A small contrastive image-text model, trained from scratch.
Model: 14.1M parameters, 64-pixel images, text encoder width 384, text encoder layers 6, text encoder norm rmsnorm, text encoder activation swiglu.
Training: soap at rate 0.0011, 5100 steps, batches of 256.
Data: trained on photos of plants and fungi (iNaturalist), 90422 training examples.
Rows from block 2 of the text encoder of a small contrastive image-text model, named by matrix and row number. Rows with one number belong to one neuron. Each number is 128 + 32 x the weight over its row's rms, rounded and kept within 0 to 255. All counts start at 0.
After each neuron's rows are labels from the 100 texts, of 14848, where the neuron reaches its largest size: "fires on" is the input token at the peak. Only what is clearly more common there than usual is listed. The data: photos of plants and fungi (iNaturalist). In brackets: how many of the 100.
# gate: MLP gate (text_encoder.blocks.2.mlp.gate.weight, 768x384), inputs 0-191
# fc1: MLP up (text_encoder.blocks.2.mlp.fc1.weight, 768x384), inputs 0-191
# fc2: MLP down (text_encoder.blocks.2.mlp.fc2.weight, 384x768, transposed), outputs 0-191

gate.397 [120 162 162  87 147 109  90 155 175 148  91 159 160 122  70 139 149 106 136 170 184 129 124 111 102 112 135 113  73 127  76 196 164 121 111 197  47 181 170 145 195 136 122  67 118 126 174  86 143 127  73 126 156 150 134 112 127 179  82 138  92 117 163 114 136 169 179 114  96  67 149 116  93 184 137 102 111 138 154  50 154  65  88 164 153 131  69 169 128  69 149  75 107 154  85 107  97 121 116  87 113 120 203 104 158 126 137 120 199 149 148  93 122 122  99  99 126 124 135 137  67  94 132 142 164 138 137  84  88 173 159 202 134  87  66 111 162 102 147 106  99 177 118  89 161 134 125  64 134  94  99 103 143  89 138  89 150 128 161 139 127  88  72 143 118 116 158  67 153  78  81 112 141  77  76 121  99 154 154 123  96 127 184 139 127 142 137 103 100 131 191 196]
fc1.397 [ 85  68 126 154 134 129  89  76  94 108 175  91 119  92 169 205 138  85 148 172 166 145 154 141 149 127 170 174 170 123 122  95 115 153 156 104 116 131  99  67  42 209 135 132 122 106  89 184 153 150 191 166 136 106 102 117  97  57 176 173 126 120 139 133 111 131  98 146 148 138 112  83 150  65 112 165 120 122 184 193  96 129 135 118 166 124 122 102 112 123 109 104  52 145 145 120 140 150 151 115 129  81 113 138  90 112  67 157 172 112 123 158  98 124 174 135 132 182 180 145 133 208 102 132  78 135  98 139 138 135 132 164  66 138 113 138 130 122 108  89 200 158 162 118 136 126 179 167 123 138 104 137 150 172 163 159  97 182  86 148 114 124 150 118 167 153 115 196 166 136 173 109 140 133 128 143 175 106  82 100 123  86 109 108 111 132 130 207 169 104 125 111]
fc2.397 [136 180 122 177 118 150 158 110 127 135 124 113  91 143 112  64 127 112 157 169 175 134 141 185 116  62 116 159 187 162 160 154 129  95  84  88 181 131 117  90 134 161 136 176 181 108 113  90 157 128  91 148 132 122  84 193 185 134 158 111 189 102  77 151  94 133  63 127 111 155 133 126 138 121 162 150 141 129  93 122 147  74 124 110 135 142 137 100 135 107 118 192 105 132 194 106 156  92 133 105 117 137 180 130 129 134 137 164 120 119 169 183 164  90 171 148 166 104 112 130 132 205 102 137 101 156 142 145 146 107  74 121 154 133  86 130 202 122 128  95 122  93 120  95  81 173 133 125 151 108 200 107 145 100 110 153 171 173 148  99 152  88 125 112 154  97  87 135 109 100 162 154 167  96 118 142 146 110  94  84 110 132 104 128 149 176 107  97  84  75 113 190]
fires on: "eupatorium" (55); "annual" (45)

gate.373 [177 144 201 108 142  78 146 165 116 140 128 144 132 125  81 130 152 177 100 148  87 140 128 128 151 171 162 116 134 127 130 169 169  53 215 128 132 172 106  77  87 108 100 149 138 134 138 100  75 124 129 173  71  97 106 120 100 185 121 104  51 150 188 113 161 131 153 125 108 170 152 145  89 124 120 136 103 158 147 114 135 113 126 150 183 121  77 108 120 127 101 156  47 123 117 110 141 130 164 104  81  61 147 164 136 128 108  88 134 115 139 118 169 102 180 154 115 166  99 132 136  81 111 176  95 101  76 153 143 124 110  96  83 149 117 130 142  49 153 104 180 145 112 127 146 123 128  94  60  86 107 126 106 156 169 121 163 122 111 171 123  35 122 143  89 128 115 113 103 166 133 143 115 110 133 136 124 134  96  81 112  96  89 156 100 156 148 137 151 123 116 140]
fc1.373 [ 88 164 183 190  57 209 142 158 126 177 135 104 128 136 137 177 115 188 124 112 151 116 106 110 132 138  61 105 160  73 139 168  84 125  85 156 180 135 149  96 136 138 123 188 119 207 144 110  92  95 128 151  80 138 140 131 115 141 107 139 120  94  72 178 141 131 161 167 128 117 174 130 107  74 153  76 123 117 147 100 124 134 131 107 156 176 155 113 195 105 150 103 108 117 159  91 160 109 139  99 197 158 151 127 132 149 116 108 117 109 133 157 135 153  89  59  72 156 126 150  98  91 190 128 136 134 192 110  75 124 133 114 145  50 195  82 131 174 106 129 133 156 136  81 136 149 104 135 151  95 152 120 105 103  40 126 121 158 112 176 138 129  24 141  93 150 122 103 165 162 148 104 128 148 158 165 111 110 115 106 143 113 137  93 160 155 149 154 108 107 159 132]
fc2.373 [161 120 122 148 124 109  76 124 109 166 117 109 165 164  85 170 108 130 107 146 168 108 139 149 110 105 159  98 119 182 110  81 161 112 127 156 161 126 135 145 149 142 123 130 115 163 138 142 111 131 101 160 158 126 103  87  68 150  88  50  77 177  94  82 146 119  76 152 154  57 149 124  85 107 148 115 113  87 174 118  61 147 103  95  51 153 115 120 146 123 109 138 131 115 144  86 135 129 130  93 152 121 151 166 121 113 124 136 133 182 107 142 141  99 110 182  57 125  97  83 172 160 149 157 182  97 167  99 163 116 113 119 100  95 138 123 104 126 112 121 149 140 203 129 156 171 140  79 187 180  98  99 175 218 158 156  52 207 103 152  92 118 122 147  82 168 113 139 107 141 181 203 163 108 112 146  84 138 165  88 118  74 105 156 125 177  74 111 114 122 189  95]
fires on: "(" (82); "fungus" (18)

gate.593 [ 99 174 126  87 135 141 122 132 184 152  95 131 160 150 105 170  44 137 143 117 179 134 124 115 137  90 121 112  35 108 152 121 131 147 168 102 110 189  96 117 143 151 134 138 119 130 147  51 163 128 102 131 119 142 104 169 150 114  89 115 152 127  85 147 150 160 120 104 113 146 128  38 166 116 117 204 126 177  87 122  93 171 123 187 156 141 147 151 175 130 138 165 142 146 153 121 100 183 170 131 135 138 103 197 187 139  80 203 125 153 118 148 144 112 127  51  77 112 176 178 171 120  72 125 148 148 101  97 113 120 167 102 159 125 115  70 138 139 153 114 108 111  79 148  85 159  73 111 129 101 199 149 120 114 115 131 151 137 126 120 138 171 178 154 152 120 116 162 146 160  60 122 150 125 135 188 187  85 103  98 163 162  97 162 158 112 120  72 132 121 110 191]
fc1.593 [130  95 146 119 127 101 165  77 117 183  54 107 113 126 156  93 148  94 127 100 183 115 145 102  91  30 134  68 145 183 145 159 125 121 142 123 116  98 118 136 137 144 100 166 127 141 169  69 151  47 136 121 157 147 107 106  74  88  83  83  82 169  89 103 133  42 196 143 133  95 125  97 138 147 111 184 105 101 135 130  30 108 198 137 164 115 145 125 117 166  70 134  84  81 204 119  90 158 152 155 126 169 117 145  82 141 170 121 134  98 133 136 130 125 141 176 142 131 186 190 168  79 119 119 151 121 159  89 118  85 192 157 161 121 116 150 133 130  94 122 167 126 143 155  60 124 125 192  82 121 129 109 125 125  57 101 121 142 144 138 138 103 162 143 100 127 110 146 198 127 132 137 100 130  62 159 117 116 151 171 121 161 158 122 136 141 142 110  88 139 116 136]
fc2.593 [143 147 146  94 147 122 110 134 106 108 108 122  97 108 146  98  90 165 104 159 143 132 149 122 138 160 137 106  94 200 128 105 113 143 109  70 108  86 138 115 106  94  85 162 169 116 179 128 137 145 134  75 137 105 147 103 113 118 102 138 109 161 146 189 104 111 175  59  89 133 134 124 188  98 131 131 122  92 127 129 154  87 185 106  88 122 157 125  75  80 146  78 115 142 145 113 133 150 128 186 198 153 118 155 160 114 125 164 136 138  90 126 175 155  52 189  80 101  90 109 162 132 144 132 134 112  46 143 159 129 163 163 129 175 159  85 156  91 135 110 151 101  78 130  83 136  58 150  71 153 136 184 121 159 143 153 153 189 148  78 141 177  92  76  99 112 109  81 152 106 120 156 136 152 111 111 124 130 115 173 117 131 201 197 162 125 160 120 168 117  83 162]
fires on: "amplexicaule" (43); "lonicera" (26); "scolopendrium" (25)

gate.297 [128 155  75 100 109 158 178 130 142  57 134 148 123 166 126 129 144  95 139 139 105  90 129  92 134 124 181 121 123  97 123 121 143 121  85 115  54 180  96 143 142  81  96 173  86 149 180 105 164 120 161 166 125 120 107 128 154 164 164  87 160 119 145 121 135 139 142 108 113 141  63 114 109 129  70 139 132 117  90 132 172  68 172 138  96 161  70 159 135  59 151 101 160 101 148 123  98 108  73 121 180 147  94  64 169 122 140 109 185 104  78  95 139 183  92  54 127 155 119 125 142 132  66  98 155 117 151 157 113 155 141 181 105 119 110 111  53 107 118 149 162 151 155 127 113 111 151 112 122  98 116 122  83 152 149  75  86 116 139 176 178  68 147 145 146  90 144 126 114  70  71  88 134  96 134 128 158 118 117 118 137 151 130  88  94 116 125 188 132 122 163 106]
fc1.297 [ 98 142 115 147 159 186 129 139 137 188 123 181 143 138 131 148 147 153 151 181 162 143 121  71 190 112 121  86 145 134 129  88 116 137  93 137 111 183 174 137 134 124 200 122 140 171  94 112 148  97 125 123 128 127 167 130 114 174 111 137  93 166 101 132  61 138  86 114 130 103 131 129 122 113 137 219 145 167 128  68  73 166 143 152 151 120 146 152  71  46 116  99  88 143 162 132 107  88  83 139 198 126 171 120  71 120 136 132 161 166 136 110 132 141  83 154 139 117 102 191 112 119 195 103 242 125 135  92 134 169  95 130 108 145  96 137  93 130  93 144 104 127 143 114 103 103 147 132 176  81 107 136  70 140 130 114 120  97 129 100 158 146 154 173  86 135 126 141 146 102 148  91  76  80 127 109 191 141 111  70 103 189 109 110 129 103 131 127 113 109  74 106]
fc2.297 [ 70 132 127 105 203 129 186 188  88 136 140 133 185 172  85 129  85 128 146 150  93 101 151 141 149 145 126  95 136 206 119  89 105 113 157 128  89 110 178 139 138 124 167 122 114  97 138 115 129 175 108 125 157 129 160  92  74 159  73 118 116 123 143 156  92 161 167 139 102 127 173  74  92 144 133 111 131 109  61 134 116 180 163 123  86 121 124 120  64  34 144 156  84 115 145 136 149 131  24 184 114  81 104 114  89  79 122  93 163  94 152  90 133 153 111  64 103 162  62 159 170 126 129 142 150  70 144  96 113 125 177 149 119 115  94 109 128  85 175 179 107 125 130 112  82 107 106 113 153 107 104  99 114 139 129 158 116 199 143 163 156 161 130 178 123 166 104 126 136 109 109 153 111 155 173 122 150 104 113 100 155 110 172  87 106 147 133 146 119 196 150 142]
fires on: "eupatorium" (55); "morio" (23); "odorata" (22)

gate.676 [116  85 104  89 168 180 143 106 192 123 150 164 177 112 109 126  93 132 122 136 148  80 119  85 158 129 137 126 168  70 123 144 185 155  87 176 108 154 130 158 135 159 127 137 200 145 153 126 163 104 126 128 143 137 111 104 158 119  64 124 180 138 122 120 133 107 168 120 111 141 106 106  89  76 107 225 181 141 139 135 106 161 179 129 165 142 130 137 138  82 217  48  93 148 157 122 114 123 133 178 136 117 139 187 106  84 118 110 177 152 117 153 147 154 145 140 140 190 111 114  77 209 170  59 144 157 123 171 106 126 109  23 105 165 110 172 131 113 155 121 121 118 146 145 148 160  85 120 122 119  97 138  96 167 115 131 119 128 134 137 154  83  52 211 160  84 134 150 127 145 150 112 138 157 150 123 159 138 138 105 177 122 105 144 130 181  82 119  97 146 144 159]
fc1.676 [167 123 180 149 114 112 151  87 145 116  90  95 178 122 129 146 161 105 145 120 140 134 145 101 160  64 138  64 149  99 146 128 132  88 105 168  92 139 159 127 141 173  79 160 168 136 150  93 112 168  34 144 157 127 118 116 147 166 113 174 137 127 132 104  93 117 103 125 105  81 103 137 112 120 168 110  96 126 116 110 123 181 157  36 118 125 144 100 149  80 106  53 146 144  92 132 129 139 132 128 150 122 165 122  76 128 121 143 132 146 166 121 185 100 147  99 101  96 124 145  80 165 109 179  82  56 160 101 132 156 164  99 135  99 166 157  84  96 151 158 151 107 159 142 108  89 151 136 127 161 135 183  87 178  82 143 141 120 149 123 155 126 115 184  97 142 177 129 112  91  67 114 119 161 152 176 121 137 204 160  94  76  70 149 100 155  82 113 152  73 169 183]
fc2.676 [ 86 150 177 154 113 122 131  76 148  92  81  96  82 138 151 138 133  88 188 112  99 203 114 173 110 161 124 200  97  98 140 144 135 178  93 151 138 108  77 161  88  82 148 152 116 140 188 101 118 134 101 168 111 137 107 116  95 130 115 169  77 146  97 126  95 103 184 206 141  88 160 171 188 100 137 136 134 180 167 151 106 132 145 154 121 143 100 152 124 119 123 122 128 164 100 119 146  86 142 112 142 143 117 141 161 157  95 135 123 153 122 141  99 145 134 121 130 113 140 157 107 152 122 137 121 142 134 204 158 124 161 107  50 102 105 159 166 102 114 161 168 153 138 161 115  74 155 113 160 128 118 123 111 124 141 137 112 154 156 157 131 111 133 187 106  83 170 144 166 156  93 114 115 114 132 155 122 147 141 163  94  89 155  92  60 142 107 107 140 169 164 200]
fires on: "amplexicaule" (43); "moniliferum" (29); "cerulea" (20); "live" (8)

gate.104 [105 166 193 154 109 167 169 107 161 144 152 136 119 196 121 156 110 127 116 165 130 147 109 154 100 106 125 108 130 129 189  93  98 136 188  91 189 209 104 124 127 147  84 114 105 167 150 136 135 166 160 145 115 147 123 102 204 148 116 205 144 165  76 142 105 130 139 154 120 107  91 118 133 125 180 160 145 143 124 117 126 146 125 165  65 133 149 113  28 141 159 111 144 157  73 156 160  86 103 112 148  69 140 147 171  83 118 112 138 107 149 133 155  85 139 160 184 155 171 164 108 119 112 140  86 111 141 158 137 134 141 130 180 164 223 150 124 114 101 112 204 144 155  88 170 126 155 157  98 156 163  98 112 138  45  63 111 111 139 150 160 157 148 127 113 134 168 132  76 119 114 116 133 145 146 146 135  94 125 107 127  85 128  78 101 193  96 198  84  88 131 182]
fc1.104 [198 100 138 122 103 170 111 126 145 167 161 111 145 144 169 108 121 141 103 182 139 106 175 165 148 132 163  87 155 149 140 122  93 131 137  96 116 108 104  84 131 144  85  92 119 118  71 172 131 113 146 150 135 113 151 136  98 142 124  78  70 117 126  85  94  95 103 152  76  99 117  92  84 128 120 141 153 165  95 109  77 116 134 120 106  95  60 138  91 210 102  86 100 110 124 136 129 119  61  94 112 104 155 114 151 145 167 152 101 141 104 161 159 114  82 179 133  98 104 158 114 143 161  65  84  88 129  93  88 166 157 160 135 160 154 104  88 154 137 104 111 129  39 117 199 126 109 146  99 106  95  87 143 152  60  98 122 133  88 169 154 107 176 146 136 110  70 188 168  94 151 154 135 149 142 111 168 120 126 126 114 125 142 120 146 174 109 178  56 110 102 134]
fc2.104 [ 80 105 209 194 108 126 124 120 113 121 147 109  97 160 106  93 151 135  95 152 146 141 127 115 173 109 142 161 131  90 161  93 135 135 146 105 132  91 171 117 152 150 118 160 123 126  72 121 155 134 147 128 127 144 135 163 106 182 129 112 104  87 146 142  69  97 124  97  87 217  86 105 123 150 115 103 117 161 123 189 115 151 201 127 130 137 168  80 105 158 148 104 144  86  78 153 157 109  77 139 149 120 143 141 103  79 155  92 153 119 102 113 193 110 176 135 115 150 112  86 134 106 125 105 139 144 145 141 112 167 132  81 154 203 104 141 170 193 112 126  83 124 123 132 100  61  93 129 138 165 176 112 145 142 110 135 126 175 150 125  73 167 126  98 134  95  63 129 119 153 177 123 122 139  94  46 141  90  70 142 117 121 135 146 117  96 113 122 136 162  96 107]
fires on: "amplexicaule" (43); "<end>" (31); "nymphaeaceae" (19); "aspleniaceae" (7)

gate.138 [154 144 160 137 150 109 151 174 161 114 175 131 194 168  63 170  86 101 111 134 147  74 142 109 142 158 208  63 160 107 189 161 206  90 114 116  86 135 135 104 131 131 121 138  75 156 141 128 178 109 124 139 131 174 179  78  74 148 130 124 121 117 141  97 108  87 118 115 151  82 139 155 123 114 117 104 139 115 137 128 112 186  88 122  81 191 140  83 119  57 181 154 151 152 111 173 109 106 124  80 213 192 125 140 160  89 104 134 168  80 104 101 204 152 137 124  78  80 104  74 121 154 143 140 159 128  91 108 109 198 101 129 152 139 147 190 115 117 126 114 131 108 109 153 169  63 115 123 126 134 107 121 116 131 162 127 122 144 153 156 127 153 121 116 110  95  77 161  92 100 209  99 164 124  98 158 139 106  86 101 187 172 206  80 123 183 158 156 102 118 131 112]
fc1.138 [ 98 117 143 122 181 136 201 157 154  95 140 186 123 136 121 133 131 143 139  98 135 139 120 173 186 125 114 121 161 132 118 178 196 106 115 136  60 132 101 132 153 123 140 179 138 166 187 137 105 100  97 111 103 124 133  84 127 134 167 156 120 112 128 117 131 152 110 118 113 154 145 175 139 148 122 148 125 149 114 141 173  86 107 106 140 113 116 105 235  54  99 175  96 127 148 148  69 114 105  98 145  95 191 115 140 133 113 106 187 158 117  54 154 181  47  71 147  96 114 169 100  92  87 106  81 161 183 114  67 130 125 114 162 132  57  62 131 162 162 169 112 131  91  93 194 163 135 177 105 104 131 191 107 159 172 130  75  82  67  94 161 154 119 183 207 121 176 134  88 116 126 119  99 128  85 203 145 149 141 179 188 115  84 158 174  86 151 122 135 166 208 128]
fc2.138 [132 143 130  70 184 129 178  89 115 168  81 108 106 149 145 159 118 127 162 155 153 135 151  98  69  88  97 143  59 131 112 166 140 111  77 144 117 119  94 133 179  87 128 157 109 147 161 173 134 138 113 103 146 172 171 170 120 103  95 155 123  45  75 140 204 106 169 118 122  81  92 163 142 101  85  82 134 182  99 137 104  73 149  98  84 148 130 150 103  25 125 134 129 116 102 114 152 153 139  86 140 121  80 108  92  91  51 132 132 123  77 109 117 148 136  55 131 130 169 100 157 138 154 125 119 130 153 161 149 107 154 110  63 164  94 152 192  50 142 164 152 127 100 100 115 138 129 142  99 137  84  84 126 166 119 134 116 137 121 123 156 150 108 115 196 115 104 115 115 135 100 168  76 158 131 170 128  94 182 132 158  91 104 123 131 145 127 103 156 133 200 193]
fires on: "eupatorium" (55); "filipendula" (31); "yellow" (14)

gate.393 [135 132 113 130 160 105 134 145 151  76 125 175 135 130  78  84 103 115 197 111 144 149 116  69 120 179 163  95 194 107 142 106 148 116 102  72 111 136 138 174 128 156 127  76 143 167  67 128  95 141 156 112 121  94 138 135 138 135  64 109  98 139 156 157 136  83  98 141 148 114 152  80  75 127 125 132  84 125 101  41 137  84 128 134 126 160 112 135 136  73 126 139 159 121 125  91  76 148 116 138 207 131 144 195 112  94 165 127 143 142 101 111 163 131 141  87 124 109 142 108 128 137 104  99 118  89 136 129 101 186 171 126 135 123 193 119 131  98 132 147 107 198 156 159 143 151 161 107 172 143 133 162 175 145 209 106 115 123 159 165 112 174 106 106 155  93  83 149 138 107 155 165 124  99 140 128 131 128 158 100 134 150 200  84 137 147 149 146  99 189 130 116]
fc1.393 [126 106 115  89 133 158 167  81 122 137 126  74 114 158 127  91 125  64 110 107  83 175 109  79  97  88  96 145 139 162 177 186 106 111 122 105  81 152 112 112 162  94 110 177 168 126 117 113  96 192 117 182 143 131  81 132 141 169 110 122 132 147 151 194 133 164 113 107 143 100 125 109 121 133 104 119 107 166  94 139  72 127 126 183  99 139  52 115 115  73 171 108 121 145  99 130 112 129 144 120 120 162  68 150 114  75 108  99 177 149 141 147 150 147 123 170 114  67 108 104 118 159 152 140 163 145 156 122 143 138 148  90 159 140  90  95 130  77 170 136  64 181 132 185 127 132  77 110 179  56 107 113 163  99 139 129 149 132 126 122 157  63 163 180 123  86 115 160 155 162  81 139  76 120 138 166 130 220 137 161 148  83 106 144  87 125 118 128 147 126 185  91]
fc2.393 [235 133 103 109  91 115 140 126  84 148 142 108  97  93 110 161  79  70 102  49 125 105 153 132 190 149  85 146 136 207 123  66 149 152  92  74 109 145 131 105  59  91 114 174 132 117 127 100  81 175 112  79 165 117 160 114 128 151 129 136 129 158 142 120 152  90  91 143 194 169 163 118 108  61 154 106 133 162 144 136 131 115 105  38  93 169  99 138  68 117 164 109 173  92 128 120 137  85 128 151 152 130 116 163  78 137  84 144 120 117  76 121 175  95  78 142 151 154 104  81 111 128 125 133 120 142 147  74 159 113  96 163 129 173 115 162  89 115 125 116 145 118 130 104  80 172  99 142 138 177 157 205 134 122 127 108 128 145  77 113 157 110 210 100 143 155 155 133 173  92 134 103 145 130 138 108 164 139 123 157 109 147 134  95 106 127  88 102 129 196 133 138]
fires on: "eupatorium" (55); "malvaceae" (34); "novae" (11)

gate.610 [181 114 111 183 106  85 187 130 160 125  98 187  92 122  78 148 119 107 182 147 148  99  89 107 127 155 196 102 205 122 163 127 141  92 103 128 183 134  89  98 101 106 165 138 127  67 125 100 108 153 102 120 100 118 131 141 152  92  67 138 160 123 177 119 172 132 163 145 153 191 108 154 126 182 185 146 142 128 155  88 145 127 103 139  80 125 127 121 120 101 141 121 132 111  92 129 131 161 115 170 122 158 122 111 128 141 127  98 107  86 114 134 125 196 126 158 169 134 146 118 164 161  33 107  92 109 118 144  99 193  68 124 137 114 142  95  88 126 159 129 143  77 154 154  81  89  88 113 162 137 164 132 127 124 160 155 112 137 177 129 123 109 156 133 138 120 169  96 114 101  60  82 113 102  92 156 160 118 136 139 141 113 151 116 130 186 148 125 114 107  94 145]
fc1.610 [127 114 113 200 120  70 159 202  68 166 158 153 102 107 157 183 104  97 142 180 126 124 141 109  85 105 153 147  95 128 154 180  88 168 118 107 129 156 153 138 139 141 129 127  72 161 147 143 149 113 110 191  88 105 111  70 183 186 189  85 166 177 149 134 172 138  91 111  56  86 129 110 124 149  82 124 126  99 131 151 125  70 147 101  87  90 109 103 168 137 151  61 166 174 139 166 116 120 101 160  49 107 104 115 104  95 131 119  84 120 182 111 108 166 165 122 123 130 116  96 174 141 170 171 140 139 113 137  65 116 156 147 165  57 108 149  89 136 140  93 172 121 113  98 171 121 144 134 102 152 107 147 137 124 142 138 131 122 140 188 183  57  63 114 111 139 153 146 103 101  98 108 127 207 157 129  94 116 165 109 127 129 135 152 140  93 153 119 125 168 140 145]
fc2.610 [119 123 152 140 113 163 159 143 120  99 175  81 100 120 104 109 136 180 172 172 147 120 174 119 118  86 147 128 107 162  53 174 170 144 169 125  88 178 157  99 117 101  99 106  85 173 135 222 104  76 159 129  89 124 143 165 117  94 126 120 111  64 130 149  90 105 153 151 154 154 118 104 125 145  97 128 146 164 152 199  86 113 124 139  93 164 149 124 131 102 106 185 150 114  33  59 156 173 115 114 121 153 111 106 166  94 142 139 126  54 126 130 166 163 124 155 131  64 148 128 118 167 103  87 120 180 117 133  60  90 127  56 132 154 113 123 109  82 137 123 176 143 137  97 151 117 169 207 164 161 102  60 155 147 159 108  85 125 124 107 148 124 159  71 105  96 140 198 143 116 161  81 127 143 110  86 133 179 166 124 105 176 114 112 153 142 124 129 147 127 101 141]
fires on: "amplexicaule" (43); "hedera" (35); "<end>" (22)

gate.702 [140 137  98  97 114 134 194 136 165 106 100 138 193 188 121 110 146 117 185 148 148  80 115 107 124 125 149 100 103  81 127 172 145 190 100 151  90 126 100 158 159  95 101 113  92 161 131 150  63 151 120 153 138 129 175  93 108 134 191  67 117 106 157 170  99 133 156 166 137  92 102 152  64 127 162 158 120 152 136 168 145  95 192 115 163 158 115  78 134  99 114  96  65 154 121  87 106 133 149 139 111  87 116  92 183 176 128 117 107 164  65 103 112 131 107 143 140  96 121 149  98 154 173 101 152 121 186 130 136 122 147 162  62 145 121 122  51 119 133 122 160 153 102 166 136 165 155 109 111 130 124 119 124 151 137 147  98 155 151 196 145 139  86 138 190 168 154  92 126 146  91  97 149  80  77 124 122 160 143 120  95 161 129 120 105 223 141  99 144  92  75 144]
fc1.702 [122 146 178 132 140 114 161 102  43 152 181  30  79  89 158 112 144 144 136 137 148 131 141 166  60 115  87 177 118  81 155  89 117 180 148 140 111  98 110 120 117 123 166 137 148 118  79 137 137 180 138 179 102 121  87 100 186  90 132  79  76 116  92 170 122 110 101 100 105 143 122 197 197 109 130 147 143  83 137 138 184 106 114 160 141 116 116 146 143 127 166 116 151 126 128 163  83 110 124 152 116 126 149  82 168 157 116 133  53 138 149 141 139 121 107  90 151 125 116 151 210 108 117 102  65 187 127 135 115 108 130 113 131 160 116 127  37 150 155 123  80  70 154 117 140 136 152 138 161 105 120 114 109 196  75 148 137 110  92 178  70  73 169 155 137  98 134 116 197 138 159 113 120 121 113 100  65 138 177 171 106 116 108 180 169 103 106 103 183  42  96 137]
fc2.702 [201 135 169  83 165 140 135  97 157 100  87 129 148  78 117 110 176  87 125 101 135 115 112  90 114  65 104 201 100 131 142 107  94 105 178  82  83 101  64 190 110 196 172 149  94 125  89 112 134 108 111  92 140 142 101  80 125 128 134  55 107 172 179  74 128 127  84 130 148  68 109 152 112 104 131 170 106  80 155 131 136 104 189 117 135 143 147  93 144 182 177 114 197 150 111 150 136 126 193 146 113 128 133 129 101 173 158  85 154 153 135 129  61 119 126 197 133 128 160  72 102  88 156 153  82 123 125 131 146 122  74 107  73 132  76 160 108  87  90 109  62 125 145 130  58  94 169 102 167 131 168 123 134 163 135 114 132 121 120 118 127 113 163  89 164 132  83 164  90 103 123 122 134 112 139 118 120 144 174 123 101 158 100 178 162 109 107  89 143 127  87 129]
fires on: "eupatorium" (55); "salsify" (22); "murinum" (14); "acris" (9)

gate.743 [117  37 137 185 142 120 101 154  95  48 148 112 142 116 116 101 132 124 114 134 163 146 188 156 150 134 127 120 132  98  92 163 184 136  85  54 137 171 133 154  83 147 138  96  99 147 137 137 110 122 139 157 182  90 178 139 122 146  96 154  69 124 113 102 114 123 126 179 111 148 198 110 156 151 107 120 113  92 169 141  81 131 122 153 145 116  82  71  90 130 166 126 125 147 153  84 130 122 112  50 142 123 184 171 166 115 143 144  83  97 173 144 154 116 126 164 158  79 128 147 125  99 110 102 135 112 187 123  95 135 110 172 143 173  78 121 164  93 147 171 142 200  79 187 128  66 164 140 111 114 166 105  93 143 115 112 119 116 135 144 150 113 115 112 117  88 111 116 134 125  95  68 114 174 132 128 168 124 157 115 115 147  65 121 157  94 116 160 144 164 109  98]
fc1.743 [160 136 110 106 142 212 140 113  84  95 170 137 112 107 152 143 200 120 134  98 132 145 105 126  87  74 160 154 151 143  73 103 111 176 120 201 147  76  93 140 150 153 123 133 158 130 130 180 126 163 158 157 150 165  88 134 135  92  97  95 139 166 172 172 140  98 111  65 195 143 111 121 111  99 122 107 121 108  68 147 115 116 146 112 115 123  88 174 113 157 126 122  83 184 137 134 118 152 138  99 119  92 108  89 104 193 130 161 190 142  89  91 113 149 118 176 134  99 112 107 136 117 120 150  50 173 118 119 158 129 126 121 110  83 103 132  84 109 121 185 137 160 140 105 162  84  89 121 133 173 190 123 164 106 106 164 101 110  94 102  80 149 105 145  71  87  78 176  88  98 143 123 139 162 123 112 123 100 168 120  87  82 102 131  79 121  94 103  87 182  74 113]
fc2.743 [125 118 121 156 167  75 195 132 133  73 180  94 117 180 162  98 113 168  78 154  92 174  65 125 138 136 124  98 137 165  78 121 134 133  76 124  86 113  53 153 163 127 151 188 128 115 110 108 119 117 167 154 129 149 156 165 119  84 109 116 157 108 153 119  73  94  62  95 142  84 103 132 112  80 152 127 120  84 134  56 135 100 173 130 141  98 121 122 132 132 127 134  85 163 125 100 126  66 121 106 128 121 147 199 166 151 119 104 138 106 171 109  97 105 146 183 188  90 108 110  63  99 156 149  96  77 121 132 163 132 130 161 159 157 165 157 163 172 123 100 124 119  86 119  79  84  65  60 162 139 100  95  89 103 142  98  82 113 142 179 150 174 124 143 157 153 127 133 104  64 204  99 182 109 141 195  99  89  75 157 153 144 117 193  99 108 122 154 114 163  70 125]
fires on: "(" (82)